Rows from block 7, named by matrix and row number. Rows with one number belong to one channel. Each number is 128 + 24 x the weight over its row's rms, rounded and kept within 0 to 255. All counts start at 0. Numbers have three digits each. After the name is the row's rms in percent of the matrix's.
# convs0: first 3x3 conv (model.mid.1.convs.0.weight, 192x192x3x3), inputs 152-159, a 3x3 kernel for each
# convs1: second 3x3 conv (model.mid.1.convs.1.weight, 192x192x3x3, transposed), outputs 152-159, a 3x3 kernel for each
convs0.81 118:111121118103141121139119123109120136142126145141113156161124106103114135069100206110137106131145111126131117123108132113120125112114156167133134130107109099106211119123109131112126120115115139125169119110122122116139
convs1.81 257:090128120099109114154130085110101099130150093132144160110150168144165123148134101151105118121142125099118123102118123121107106127132110168130115147130167160139137059057129108101146146151117052086154101126101105116094
convs0.82 090:138140137153115089150117108153132137084176106092111125082100107109134083083134122112135118122134091157137131132153133128129145085120118113124120140144137116063113133121131126115110127117142214140130178099115171091142
convs1.82 093:153166127153158128122121129121116157098137122085092090123143125112139127067122177169128118122121087119134106170151103138125116130147132141131124148129117151118096123162150152156155136120121129134163137139154163108120
convs0.83 085:148117168119166135139130118127157143153107132116146127112158142147111083104101110142157164127152125096104109147132176174157159150088091098132111121137077145133118129141122147130151110124117135105110158112117142136081
convs1.83 053:114120116146139135136132130142156139100102109102127104125140109113134097158120107135140162160139185147139159138132110116131130102115126141172148162164134182168135122108124109105129098115096147139165103138143104128108
convs0.84 093:094126115095128158150159131124126136142088108082089109148113107147079111129080089133112133133121083124138104115115131168124113146115121140120101134108088160144135112141148147138162118122125085089091083131163105120159
convs1.84 076:104112120113107116107127145146143110124149159111128164143149119129110106057045106149143098161165165154162167116118085102097086096106135148130100138170161165147159108129139102113132140142125126148148133151172139145160
convs0.85 095:101122115125144135123109109134113126098100150144144157141142131147134153093124140101143125114137138132128129146094126114121109106126127135124142131098165095138109135158127110112131103115125125103128117107082141116174
convs1.85 062:066137136116125117123127111123138139108143120143127139127093097111090113159069081119113112086120082093072095132133101147135128125131125148156157140130098139149146170160170138142136101088074161161108151163128107119134
convs0.86 076:104136118149132133144136141107119098123105108109087101126123127121136141147163155140131119130101112121134111123134114158179113137139143125119075146179161151147122136162135128156158149160150154135182131165140136123093
convs1.86 040:103095111126123114119149145170166155156188155129146169136131103136127113088106122139145141146184164158158154143111108139117115143163110166150135159155130154094095130122103114093130102090124154177148166128127133116128
convs0.87 076:150121132119083113162104108170133131109102063142127106090144165096134137130104144160138077139149119107167141131122105117141099120124112116098112104101104145176193109147134137177154161192147087120174107111149075095121
convs1.87 043:131125132149152160127143127165199160099144144087101126131096093093091107088101136109112105119124112121148125192157101161146104174139101132149156137135126141113117130156182131133165146127150127147165128150175121115149
convs0.88 081:131153110140124145123119135149109106122146137108111096158114117144144144110131159119167127165144160131135156112138106126132121150176127148156101164154127159154117141174160145173149138165138126116114131108147093103107
convs1.88 039:148110094155129119131116114155152150163143166119132143140142134116142100125101086124133108151165153133136135146109107116099087140120127132136140117119092090100087116139130102135108099132150137151168166128122169149118
convs0.89 078:106115096151161123130114129150132134115099095119143102143136116090159150144155178139120129111084127159127145142142105155139121143136127145113104121147134157159129142144138143144155152160148101166136133164169140137161
convs1.89 042:112097129112117136119125155148170182160168150135132148122087088135125147110107126149154111164185178144165156158110114135105094150155099132112143160175131125121064098121132123129121096099119151133118169127126133143122
convs0.90 078:124169120153121136137101097149128119160162115110124145139127122146133124137115152132123141133142140166148110110135107129147138127182132129096145132130128130103134130162152137141144154143132121072111148091101120096051
convs1.90 044:113117140138147136143145142167161192167142150123119130084100090091081075139102071140102097143134149115138142128145123120122119151153140138156156136131091154130118129157141129144139132133131128148168113132168134095152
convs0.91 110:128139141123138135102087126163156157162176149151165124131137119122139101144121114121150142108123163123106140105133115136135142154146145085141119137122111107122075134136120133136127130131118150096123153109108132123122
convs1.91 137:116115154114116158127112125120128146131127145102134115149132117134130103122122118132124120145196213170168166058072093110087112086103110071108127108142162087125128129106133127084096115105128140149145152168157172125123
convs0.92 071:124134159149124150092103122101116100074126102090097116111140126104116115105110112144176141133161139107114134139121156148145123132144148052115125128127178115147091119121148124136129133151140143129151120126158143160162
convs1.92 040:131113128142137127100123121160163158154148140114123128131134136124113114111124164130121136118150143126135156187129099158129099159156132161147134157140111142126094103135118092129154105114137131122119138142154118141138
convs0.93 097:124107120131141115120097107125128074143128111154132153131103145107092113142110116102120113121121130094118125078131119121142142141135132154157168096102127138151151113105116156114122134119090168161138147115120076119103
convs1.93 116:121156129136166148117121163118133139090124110116129124170186146132134138093092137123109108126141105108137121183139105132092117106094110177156099176152131140127097126131124127142147158125124105140179130165139130121116
convs0.94 086:110116134122131139117140137135121137098097103105166124058112112146145167138118109149127108160143114154100104135132176143106151091105091112117121142122110123110163163139118124141131127150146177174141122148133170146134
convs1.94 062:122125134106128161083104141138148168117136124116110096128126112132091132132097140127108079108107118111147137156170132153152111122116107182139085186158090150124088154145132095102114102058102138152163143133157152125129
convs0.95 082:140143184120144145115079145145131136084126106082130139164105131133115130122177139103093123104116094097092154133123094169153061149136110172121101124136113139170157147142128136127134146147138133122131094135100176152091
convs1.95 052:125110084138134123129118114155153155160150135146136128124127158121129158106124143144141119107143096080121102140064011121065034119093110128145165131146167143134115110112136116147139133134145149143154148150163130144120
convs0.96 117:161137141122125156096108133159179161129120166184135114101117104137081111082093119121124106096131143119150142133135127141130080113125109111138134107102055094100136130146120109144130114105133136157144135081142116148187
convs1.96 089:110124128113113154100126127135130171132124145123132136136148119116127130124123121147121151111111102102082105136147132152167174164134151118135128122149156111149129162143117146146152107107141145130127143138126134141108
convs0.97 080:132131137091073111136131132154134171163144084132120098102102096103101126144158118159149157111142166080128172116099094117081135148158138116130145121161166151143159139130124084119107128124103147126131142169142138146110
convs1.97 038:133117163133143169158168152133140152117111106099107099102132120106126144124135127136122111138128151144135138115132110135129117144129120185177128138138107134144123130149090127152120118123109089124115122120112124118111
convs0.98 086:132098117134108137126121125144152109175119148165166106147146124117121161145138112109126085117110105156140106169124103153150130198149122155202093140146152127176138165143158116149176126127131162176182114160117136127130
convs1.98 044:158135139137138156141141172125120092145123112159170145064095134079102138099138141135150146152160150151166185113163091118128099133143123167134142140129150154124154107136109119092098130087098147145116156117115125111137
convs0.99 113:104116176113119132155143176139096121111109159143118143147110130155130139121092100156136116137131159112125144152136129134143118138125140178152126118106108114132162148129134126125132116120123133139145124095162151146140
convs1.99 158:138163162123128128088121142084114148086116148102117167114152168147112110153119134121100090131114093174156111128143141155130139141130170133156108107133115111101091164141121164119135172157132161125169145147135110146128
convs0.100 080:097103117094095139093100103138133157123131140147160168120117115147115114156126115110125082113166173072091140111125108130110126137118106152107071189116134180118084112117130117120127104111143091144151112134128102096107
convs1.100 039:140152158102137134153133130117147146122153167127114146132144096160131112150148132094062103135067123126101145121129101152143107119139138163168168136158134135119094163145151130100122135123115133141134138140136146140138
convs0.101 076:134125124150120117129118142113117138094113087132127126120112122124156149166201135116148168088112159088106094164138123197147111139118119087143163149155155106172124119112128136129122152124136134136150140187166134103107
convs1.101 037:160106117172130135149116121137154115113124124086099133090133136118156152151166158133155107124116114108121126147105054141122108116086106153116118116092120152142154133163161136154174131120101183169121148133138123124109
convs0.102 111:132161154131144146093144132143144157121175128098132184088092087119104085098107126130115136095146121122141113132124116150142122116135127104093094111120128077083064119148135121130124139138149093137120099140143114127169
convs1.102 074:134119134110091108120092104112130172121171165137175187107114116121095075149104099139164122131128152136113166113118147094098149073130131089122115087113128108131148130139128107110115138124139093112082104112106153175145
convs0.103 077:116129137144108124130123095121109163105070112107136124103126085055101125147169150100134136146163156115155143072131087096075085136100115074137089099129101157135175118105130134110105147141124113116122125157116131133122
convs1.103 033:077072101109077095134097109162139133121110133105113155145120102150107098126128143113113155114117143140135140112120103127130121126125113125174199172177160118156163140131140184150151136129121126157139119142117128095095
convs0.104 078:128125153118103137129111081133135153110096142145164123087093103150124114174133178114121119137117104127102083123108103094106098113117101136190106122186112126124088138132139153141104121131111175103125161129118131119125
convs1.104 034:122122125133149132121127135119114090111146142116142187109123119135116102145128136150097104172153126171161171145116127118117104105139122172135131124150157130129133142149150117115123119129126103143136139138103159142130
convs0.105 113:116133138099108118132107115168136131118161122101145143103123125146090107158148116120154164106102131130149144096127164132138151132143150122127129175129106150135112127116110146120117128118135127079112088057117121069136
convs1.105 140:138136168102131157102130152125162154116156175130121125128095156134108191173172175115079137131102136135125132121131102131116115134138145085134122127143112142148136146123093150152132131169165119117114147125136132107095
convs0.106 111:140118104150125099133142125125176127126139127143157139117153140102128178078090171110090094127123113119129117146131123119131154137129142100103124132157122118127082134113127133120121134149123102157148101155148156132160
convs1.106 124:167106128154144152138153147120139090131139145108120148162164160155170176157162136118113144120105148155138164121152124103139111139141125086130137100152135091109118163152109125136119110110110162135087159162137096165142
convs0.107 084:131112150156095103100082102118153128126158119131161165142113095092129144149114137132174155140109125098112092168126119112135079131163159156191171143123160101157112150129145155167163151155163100104132165146159116116133
convs1.107 047:145194200163178191159143172113121119119137161128131163121159149128148156134142170153120098145137146123103129141106084150101090115139135156107097108098102117113126135160123117134132125142134123109088141115107127157125
convs0.108 090:117113145153147128142134123145128136119131150104146142158132126146109137113125146145155115149130132125101120118111110143119139116119154125124132127116165156137136117149132145145132167130140091131131139131118171153131
convs1.108 076:119092115161129139152151182112149157092102150108090136130163189123120125140109085072093136093119163132138161107131123130138136136119137163129085149127084136114104147145113153118118146159150179164155152118147126119125
convs0.109 091:128142155127169154108122177146158167131117174115094147127103126162114144114115136121132149145135114114105107123129123086147131116136094117094117125111099111117085148144092134128110132145143111140116133110127070113134
convs1.109 054:116133151113079101155114079099138145134136147144160150146121125122093108127092132098090111105104111093100123150155163139132169124127152099111114112078098169146104136139136109113126141127113142152163161149136139143102
convs0.110 085:150143140131124121130108112153137117107127171147129096103104162121137112113112126107122130142136125138127155142167151088138143127145121144097128120166149133123150119157120124148119127146144141138142131090124102146135
convs1.110 046:131160157149145160149146136139140133166149137146152165109112131134130131137142163183147145193182155167156167126113119107099108105104111108136113115146130099139140117130105158126084140106083121129092179161120191166132
convs0.111 127:155125106151141127120155126136149084148143121125129143109121239138122145175179107112155119135151144125159182146130133141125136132140119125148208118110139213151109129104132139125116120125114108107153077148107107106107
convs1.111 233:127145163133104107113156132113126115108120131142113133137109091132140105178156169110086160119090100159099064132129132109150143141148145115118164130138173120113131160129087127133107087142149156108085154123142122137115
convs0.112 078:137118137098139128117118101124131107141097120164156183149118112102137097139177130132172147117109134107130127084125105106106078158124090174168087155126142095173131137125147135117096174105120143105132112100108129128106
convs1.112 043:111142149130154180116127146100147116105161143108137149091086123146098134121103131131118144116120169152139138162173133128164111129125132134126105130139100102087080203166135169166152152128145144150142136147144121147161
convs0.113 125:143125135141171147135143121127150105085110095155149149124127114136141099080124103169126095125120075126139096134135165148136128153136160172110119158120094111137119114117121125140123140124110096152160110132128137141151
convs1.113 126:120130115129120145170140131116100093123144118132149130150125136154131130154146132095154150122124135151133111120103136145143135106147167103117147112128131125113118147131145152144167132124113133145119134149157078101124
convs0.114 097:119143139159134160145114135082134124102136133122124096161169097126113096132149161138122125146119126148114155105119148119104159120132135126148165135176147129139155144138129123130146123116114163112100095120128170117116
convs1.114 090:122177159135160147124138148121103118135120194152138191116128140154126104148093071093136129110149153118183175139112120129123091131089094108084108140117083131117095136126105135132114134159140162098109189146124127112129
convs0.115 083:103109107159142113119125119122113130128154138132135135079109132124158099108115113136141156092142163101124119095097092086071104103123102148156113172145129159072104142118146111106128160149130137117164121119154130134145
convs1.115 039:123129109140136132131127148135160146124125144111119113119134136173141157137102125131140140099090111147129160095126123106116119116101113137166147144162141098131135107122119142120123147151105103119136123141151120115140
convs0.116 081:126117123129138110103116110135137131097135141067126141073132111065127123137141137115115147090138159114134152109086100143111110131124108128096109122113126136149093118130127125138122135150134120103102165130133143106143
convs1.116 042:130079084153111136175158164124133130112123123090159187147157145151143133124147148136138139156149160144146162127149138146124098138137119112092172161156167126175170143142147150139125160126114111113141136101141127110144
convs0.117 075:115112133111128155127125112152148139088103130148143117123117072103121134083114116117092140119117133129137134109082116133090076111088106170170133152134120090128122128125129146148142140126134141155133115116101086097097
convs1.117 033:135121135144155171106113180108132121137171158086133157135149146142125138151160151116102095134122120144129106150149156141131153121099129128092132164154140125127142155115128153118130172140167124127136134149148145150118
convs0.118 120:126125108114131125121128122184080180162118141111162138131098097104132124112129119169161159145153127139145100133124106114130138129154138075115109066116097123126132095113116122111123107125133104139085165164138132123086
convs1.118 131:084139138130154149162156133146114121158137110107089068127124142128083090148102086098132111100103140146129115107072132137130154102139137128140108131115122111067134163121164159129151163121154129147099132160169138151116
convs0.119 082:145130109142106146147128123122151153154111132129112116114112074122090110124109078092103136109141120105124112134105124126136127124091121097155103106124116115160110114123134154128125173140095156148133144157142144115102
convs1.119 042:100119110129140123125159182099109119093112138052081124160140115148131119090098103108133085118147120154166142132170174126152150140129100121108171143101148110105118154168137130117112162119128098110116116113133144144146
convs0.120 077:139111120133126143123124151138140116090125083132092115151140110156146119179105088156142142130124107137112147133127110135123114139101097105112149126124143164139112132112148139136149142113108045102120136110127130103097
convs1.120 032:117114115114096094092099092115133129114138140131147135126120098123106111136131143107147118140150169120113129105083097110083084137122096108112101093109099063099117128128135134119121120113121163163132112164127111154118
convs0.121 106:112128117125121126116115116120133138099155150102141130168132136105094122085144145117165132146111133141129124125137103088115133120115145070085137077068112100051172126137141141145125124137133165136131157162119159144126
convs1.121 141:109153137119143157106132140097115145128144161178140143098112162157126138125091151166152122134147159118134133127122162110106144110103120102131132097132117121138104124136128141131124128128139100110104170172125171141149
convs0.122 083:135130105117156121145140119148130127140156098107088127182154165163143094168130083133101124144108121160143132117129076141125146112130101153114083193109107081081082141125136149128133133112118120113128111135138136122104
convs1.122 046:104105095122141141102129124148164171153152153168160145121137154139160196144163172144144107163143117119128124065088116083087118123118109078120169115132142097129112111150144115148110130112072128125094153122114131119117
convs0.123 116:151102112140101151124126137138125125110101131085125098123099094136112131151125139132161111145167105161138090148123138150143159135148167154169112167116109153101129132119130114131141119146136130111125125115107117142151
convs1.123 102:094115123127151128169153148138131123142120126109104133118125169122127090151150105159149140141139136143117096075116124042089132058105137133131109115118151085066127103125127096132106073099147103132095117114095101093110
convs0.124 078:154126143119153148134139123147095110115093097144077102114102123124114124159116109139128119092096137116104102121133111100125133141145147117078128137139116116144091134106159152124141121147127108108163115098148125131151
convs1.124 044:083114133099127175105117149167182162159168143186195147091089116118119118125129130164178166155160185111122143112095113117089088145107130055099092071097086091096091146129114143114093127129116132140118145144129115140132
convs0.125 104:123141146144122127113112127103142111132110096118097141077098125162127115099118121121127114128117108137104144151152158120113116116139123165155142127134137100154107141115135120131145127133126166166127105115105144130155
convs1.125 094:098103128116160148131123131108082140107148159110133123113117155137132150122110147169142136078114143085101112166104103137118101097080110135146101113130144107141146124156143149148155138153178125129169102102168137128143
convs0.126 106:126116140126119124121136144129105136134096188152159129109105083104129108100128114148141125139127138163155151170128128127113110106112116113100136113128131059173159160123113111113145121108146114124169078124103119143103
convs1.126 093:092116152129128149131131165118114115123122143116141155146148137145128145151155116123103133115117116118117111077113125106103117085119111038070086069110109074111118103121146127105121145116117116130109115123127111105126
convs0.127 084:144099105116104096111098115142143202153110145134138141154136119148093111128127149101138111151147140114115118160110129125132104122142108127182159120109132064114147136154127154121122139148150124147095122114117128085100
convs1.127 049:126118146126131132159139095130142171113152174126164177108126125127151175123124149097098133105095099102094125104106095098126135141117117056097146064066138099101132110130144125150130130133117123112094117095104105101074
convs0.128 104:137116087129103112102118130107117126090132132093126140121135098136116079156110092143133134127146156160117108135129160131099122142139110136133124112109120105087059152129111122106112127100102109151156154167120156156133
convs1.128 135:161154130148147173118137170141147114148127137139100116163117155141086157161104156120108120113131136121140129101128169090130151097094130087150157093149105103133104167138085131125087118119130128114105153149131140168140
convs0.129 101:141133137133154148130144127130169150085138150120133110092111117115128110112111105130163108136106172119122151123143112141108106113107101207146178115157124132110126110130139139135125126096131127117149116108128097074091
convs1.129 075:114134144108146161171162151166193155164165143129147155152141150170140122152135150121159163110121173117135147125107121130126103118127130142177132111126142121128148128141091097140155082114146139133137135145144125143114
convs0.130 086:102117143110137131101157123141119136136088068108093072129086114116073118152128130105136152138110126184132127098129120121134119070118069118114200126117148046124187120137152118123134133113130125084147096130121110140092
convs1.130 048:094098076128113126155142175128154114157160170126146176150162158144115130128120122120138109176153137135120139149138132130129121131155129124123136149122160134125138149153143127155137139132119140156159134139144120138135
convs0.131 117:120115154129120122135123146146152132154124107118123109140130152134143138143113098143120120148156129155135127128122107135143093166164098118069096139081122179089089118122118124131122128131146100129141153100128158115133
convs1.131 186:115135127105121131081121119143130150144113139157083129115125156129097157126107171133136146092129140083139116098106141133122133152119118108124110122156141150160115145131099147131115128117132130115140168151154141133157
convs0.132 127:114110122115127135164145133122131126141145131131123144098132120138143104107127110137118109118118096133157127141148135188175120152148117090137156096122136089107094118120111134127120121127122156147157125126158134148161
convs1.132 187:155156112132162132110159152128137165139141158135132150136157166115120148107139189140124122132144127152144109126111107134114127174143153080106129075113128104109098118132098117131123111123125150138156136165173123134143
convs0.133 097:117113141150110132104110104089114098127109121110105097140088120117083109120105141132096135132130148110169146112103149128109126121133122126105070162161150101117178123126137125131139121121145073104075132129129131117110
convs1.133 064:100103118097125167126148192110164158135158149139162142162175162120138129121143134144121090114086102098075104090092122117116144144143146103098125134142136144124113108154155136130125191137105121151137148176125169185123
convs0.134 102:142137124117105114161127156078109101107065110132118119122135133102089112120102112178112129137137154125126146146137163145152158137165165166169170129112143136103122115109140136127128130102147109115129126125119156141097
convs1.134 069:125087083119102097144102094142154107163162115114144120159155115132153109108167149095119089117111118132138110094094111064102079092112109171159163147154159138132108137130108155135104137123106126136166119125139132119111
convs0.135 103:099159113131134136122130142125093100120133104092089150111088111130092116159067083125093167119113108126096111123157160131148133149135105125122134154150107165099085143140145133123122119135109113167119101156124125171182
convs1.135 070:152131084113117113125138165112154183126147162139150135143107103147126090123131120116145141093127156100115138126134158118151132142150136100087099129115126127120111163151110134134112092124144107115105110138159080085138
convs0.136 078:120116105133142121122132116146152137119171181137128139175137125141098122152116098162131141094082106076081094104144110148159138167149131143149105167102069140096115125118145120117123114131127084081097085103126088139124
convs1.136 041:093113101102129120125151169137145139140150157149145143130124143097105148091080143115178172151161164107116149148101100148117085156143109100137102100094070100110075159159136142150111118128116143137112146128093122137122
convs0.137 120:129156156104121130139151131126118151152155163137083125081110117107109122122098082148140166168164155142160120109127139122131154111096096087109124104136120124119114108117127106122128132128110112126122094119116141136119
convs1.137 155:070096119105119130106098098118122137124107081113120108142174155093102140117119132129117086137142128120134136121140139061136163101171179063068086131145095126134124136126140103113124118116110096130130096129121101119092
convs0.138 081:121114127147140129136133120163161148107152158103137128142083108122139141122140147129142147131141127139154149115145156129138139126160144190165128157120117178103155122129125127141141138128116110119102136124098101094128
convs1.138 037:120085100158128103137141139129165146128177187094139155147159133132134142113090136056093120108102136108087126152125113128123136141148135090123136068099111058083099083118123090141129095101124133163140156125145129105143
convs0.139 101:119143132140122104120145113162158170133126139116163132142085101142105095076091110113070154126112134124112128152125142103125134131124151111160127128082118123108118125133110127151132120156134062111145136113106114140102
convs1.139 074:154133129123140128153122123147132159189170171129120124108101105117143147112139140112125131139134144147142161115088126132139121071126092107125105098136143093140144128105139118106130105115125106118130091119138100103128
convs0.140 108:138100114121088124117112126155123129152143148143103119151103125135138166143124163128141118137130088123112115111118122150120112159146128150116163117103145105112153123130119126111121126133119237158165168117129178129103
convs1.140 158:107134139107143155089103141120120171098121148118107109102110192118097151136101156173144137128132124099117105171131128143117106126099115108127088123156125126153120113122140131131147143147168109136158116144136109128138
convs0.141 090:106115124109145154104106133096172164087124156082156155142149125137141100148165102075100162092142102140134118153130150144147144126105106176109111106128113098108146136116116123126113130139126113070126118131108186112137
convs1.141 053:154170158176162150173130151128184154121156121141155130122122109121097126115121139116151122111159151117126136080126142078100116098106138125138136130152122114132130130112114123122119125115123142139135130162127120180126
convs0.142 107:148138126132151150156090135130169157124135206126155194134116061097126133098117101103131119132089155121096075138125148166149115129115143121141123124153141107139098123097139112138121119114131126133105132121186113130121
convs1.142 076:122140122114121153139139154129150132121143185116129151117099109135118117125120129142150165129115144127134147079086143069082135078085132113124127114119160151120132117142134134153121122080116117108120121120120120115141
convs0.143 102:140129133155147118155147142155149157148133174139183109112118064134086120127085135160141119146141142138127109131127143095117130106117156136189140088131097098095089125141136130127126130106123151134122175123130126136146
convs1.143 134:154143116134140162104140159101105140093115168098097149132137176145155176137149180144142156103128126127137091161136152123137145134134146064125108076118109085082051158148103104141123115122116122146143160152164099138138
convs0.144 111:121117154131131120126146144137136124133175167145118019130139147138122161139099087147133141170127119153129094119092126118115141143151123114130131084113134121126101136116158105131138135150130110138145124151152162146137
convs1.144 101:095131110121149106109130091144159117114118099090089124130155132059115140084107087152114092189154102138168149123132083116160171105125137132134147139131120116122119118096091087094102105115102134125117132152124126123101
convs0.145 092:142140145087140121090138140072099146109094115139121124128133111101143105114102127129120158110123149192171135146156112136108130141104148139128121089123079143098097113115100117105096101102111166102119105118141131113147
convs1.145 052:151141157189136135145111132128125125098120147079112152110081129094117117133125114140140127166164178163152170106110166131130137138123083148159139162185141148154146133142151155163151130134135169163133134097115098110115
convs0.146 116:107109111137147135123147153136139089108140120101148143139116123132143126136094080125125163125118127112105134138132123110132138122123125090136142127104082123112144123119119119120125107129124149141134117137139120187181
convs1.146 146:138141113170152129173137111141150174128123156126133139137102092160104050136095057148130173132113140141146145126146141121139159090139192141180128138134156157123144125153140131152154127110127117140151104115116129113112
convs0.147 108:087108112126100139137125143119166105111130103185177129150136145151161131145151113078129115154088110167144098126099112117106135105109122136102110130118112112120097111093120110111089099129115115154088135121144125148118
convs1.147 086:156156141149134146157139131113099099098112097106107102122147125126149106128143130120128121151131130212146141153138201120174171122145104129131097129103144138115130129140134150119120123132115131106102119131144122108141
convs0.148 087:121134160113122104124107148151097148148113126075119129140128158152112132172128117131145124141132141160146110140131132156180151135130132107149154141120102113162126139147147138147144108093117095165099155126131147099157
convs1.148 042:164145127118147143114119180086083120107138126124135146099127112131134110124151117121088126145091104142143117114135113159133113142132139100093120083128144151166159147144127083139114112104097154122100176134117173178143
convs0.149 137:118107136103108130107104144099084118115095144122122150166140130135086095151135092111136140121143142144147124137154187137118136121106128145127125119118125143136118142152129127125116120133128150129097164151115171129131
convs1.149 244:125159154144166162141131132131112134099095127119112137116075074157096054144116095167158167122125105124154128130141154157167171155157178151143135141157145136163147104162133130147127118120132108155141098125138133097114
convs0.150 090:141168137167147139153161160100111142118134104106107127103138150113165129112119136149135097115118088144115108105119119114102089147113108105137103118154134119123145119124106139115128128114119060126163113143119188149112
convs1.150 071:149131106103101090088093148086123132098108138131102148109149136122091103087043071099086081127153140160138139112145122152144115180130137171139137170151147180158149154160143167160141181193145129135134127137110131103119
convs0.151 087:111136144118098110130096105141118141129124116112173137146143072164183125136142164144135162122122109163193135159138153143156138127157127159164148097077124171100105104141146124116132134096120114134138145177146177145126
convs1.151 043:113071121139100125096103160099118131121122122125142152123097096112104084100144113083095118132133101128157142131113134151100124162106123081072133098143130098139131117116111126117124099110135150117129169103093159133108
convs0.152 108:135143114132138132111131124108111113121128106139114120184130117145120070155126101120111103124113125164138115162163141106110153082096114158120159122116123138135068143149149132140147127099121137143100132128080166131140
convs1.152 156:120149145154137138137114138087141139070112112134113109137093077154143106139114124118119166109112126142136109105091145102127156104126141140135144137131160126127136092144134077111101109131124049124121072141123115113100
convs0.153 102:150126122144132140119129119089144130092154148127139142117092122119088141084096160117138110142116134143143153139073099118103109121136108151132143122077030083104074116127153109124140107117122080100170096143138079130131
convs1.153 117:146125121119122149109132136121134101106130119088117124123143178133128176155136128121099112115096114154147151136136103101142114089131130128114099131122144128118126164167134149140125117114117083137121125174134120168097
convs0.154 102:164126128135123162132122143124135126163162127167127143124108148127122142131146124140133130135152139139129124130155134149147156133138130101149104154122096145074145133116118111133124132115108081134145119122187107151186
convs1.154 075:141153114120119125154138127106083090113115106069067078123149133095084111097102122123117123155103118169113106137085075131112130115171161119153143104107144101113138134077083152117116122149118153133130172146137144160147
convs0.155 111:175120112163140117128141128136139154119109137147148087137153123135135099099141192124125155163126140122162179166142078151150093116139131109142128132087127128123110147138135120119103134119133157151130191087133104135087
convs1.155 079:113102134125145130141198111139129081124123091083081090120142141120123127118099111109068079148093106124111099168123132133152138158141132142142147191166166120117116156132131190113077172148118141126126110077125093098134
convs0.156 082:101093098123131120118141130135111159136133125128143128135110179124134118113155152129124123101118099119110095129190150134167160164153120134133116172208157145139148146144130138129130110139098119134142109146126136172131
convs1.156 046:112125119109103135102115127085122114125161144133148137144121115167139111124136101140140150157152166141123131126120110117104121107114131089154147100144152113117098141142148139133135116117138100134080144151087136116105
convs0.157 107:112127136111139121086153090106147104097098114109130093124121199089101125113129127147105131119128144125138148145110109122122140148129155113148089124135158101163144126118141123117113123116116047137136174109119164103112
convs1.157 145:158160168163156162107100143113135118103134122137128114135143124121159132132113119139129127124089074140150153117094095123123094122103067114120135152125151148141158133127178143129129141151143067132136138122154153124172
convs0.158 105:103102088125130132118110138127095133092142179063160168124121125153147120106116141134125130132171146133118159143146106129120156157153136081141124143189102074088140129131120141132113102116153128164181102117112132119121
convs1.158 081:167155125121100104134107121131132136141127120117129093105121127110116110135136114178164094141153145133116143069133149093082097122129112111125105128179176090125167092105089151097104127101114166159127201155130169154131
convs0.159 090:123124130146146151108157130145147128152144105177148126103124123107159146107117134166094139173114103152143162143127121122129090127117140117189079076123102121139110128116125115117116084127114146109084147141080125130134
convs1.159 057:136186133141140128136105129114095096097131104081103105102138136092159127111146119126104110126109115145129108135145154098135124101080071100129136161155160154151157121100173169132158172160149118115112163157143107140125
convs0.160 116:148148126137127122164127123109142120141129114151141115101148145079107169047106145119106144115124124094135118113118109126144121155122141139154050091149091117106116121134120132134136135130113085153093167130118156128121
convs1.160 169:151123103119088127070105152082082124078114140067095131132167117125149134145151129143113092105151098104140126142156113144149121140093121152152147159153142161132120119162154127154133128118100075112113127128127120099137
convs0.161 100:133109110101123108152157141089117092183114131131121092160112121130101182124142154117130109108149165129198154124172126111141116141107160130101127155120138127106117119128129105125111125116121156131125072111079164107136
convs1.161 069:101130142122095099109103132137103111126105111135119130125116142125145156135128140124121114136138135146147097153157153187152176146133179082107096092114134135132099120121089132106128127093113140126145174152197122099133
convs0.162 087:119150157096129142127127134176158146172174157149112153105162144158190172159105099123149132130159137087131134108121119171137139125114133125154017148180130144132033155158130167138135130142104137114092144111131095075142
convs1.162 061:118140101110126106089084098113134112125138118142099114084107073076097120114104132116109117133138114157132094095110092071105136103109099139132182147131177140137168122123120118132126119149141112126067161121100136119115
convs0.163 084:125141110126130118122150099124102109106148134151174091081088114082134102110148113106136106139119119134115122097115159108110159160135136177144119135132100071171082125106141134132110123094086130174128142166132144131114
convs1.163 051:116170133111145121103125164111084121117107120073090132110129128110136110096108095139129112172128121156122124133118135174150113159114089141147157161167129151187145138138128153134098162144116131097103142132116107126125
convs0.164 111:109126134139117125144103095146145136174136129150143084134146119115109166127165197135122131141118131106113107151143155138129143121126127185142128122137085135168121119121118121138110124129112176175136141118111135119089
convs1.164 190:120120097121121121169133088089140163110098090171131091122156180148108142166102135181142104119123120092113126116128115123107133115087096154117104145121146145135160091095131123121143117132125100128151115139122136136106
convs0.165 098:158150092142149109158122143123144154160117161126122169145125120130137112118149132168135137168137153107121129110147129122121150108130111073112130124153083148159102124121101139129114118133133150107104120095097165148102
convs1.165 096:136152106122130098131114114138121154107093143105121126102118109117145096112149047138117164125110133133136165147147104143138102156106087140146148100112152107165175137143119159167136132159137121121095158117129150101136
convs0.166 112:106095149099108120118121133128191164176093173177135138138132143156125166139144104131155120138135118120138130126122156137130122099134120136093141124049122160095098080147128125123131124102136135099157140138189145141154
convs1.166 092:113152127134111117160111099160111141108120105097082092135125137092108147078100100093118117146142105172146141156119117134106105145133117079095070131121123144166111130075107119105087119125071143116121143128131117114105
convs0.167 118:119112119121127124153119121149149122142127139125086180127118118136125114099095104125132113127147142143124179111093112128135123131136125112092120132072107101037151124120112116113136109107136109102118144150126136152142
convs1.167 097:089123117096115085120118117152146143125137117112092119124116120074130140095148170103126100113132131128152177105137123109162158115135138131150177121158115169162136119145121115161125107134139107111105128110115135108109
convs0.168 080:104094157101104121114109113091136087150112066101145128139123098136135119145156139114118102096117110126100095113149136168139153120110127130159090164117121121124125130140094125134111107122133186144142133133146137142145
convs1.168 035:133149109118129079103135105141109120132118139125094129119095074117092078103105086074105129092095126090076106111121098131126127124135172111156114162170153137142132150149111148136137159142095129151126131113110098109137
convs0.169 085:127149114149145136152137121117154096109117099143120097116129127140125095144124130145096123123133089137169119126145116145103130129132086095072076120136077166107083119138139128137158138160155137170136139101123115085136
convs1.169 041:131152125114136138104125143147161154167147175170129169081094086059081085096111122103113128111134117094127152160181150117110117109101099121121109118128117098119118130150135106136144145124134134141129124128131073074129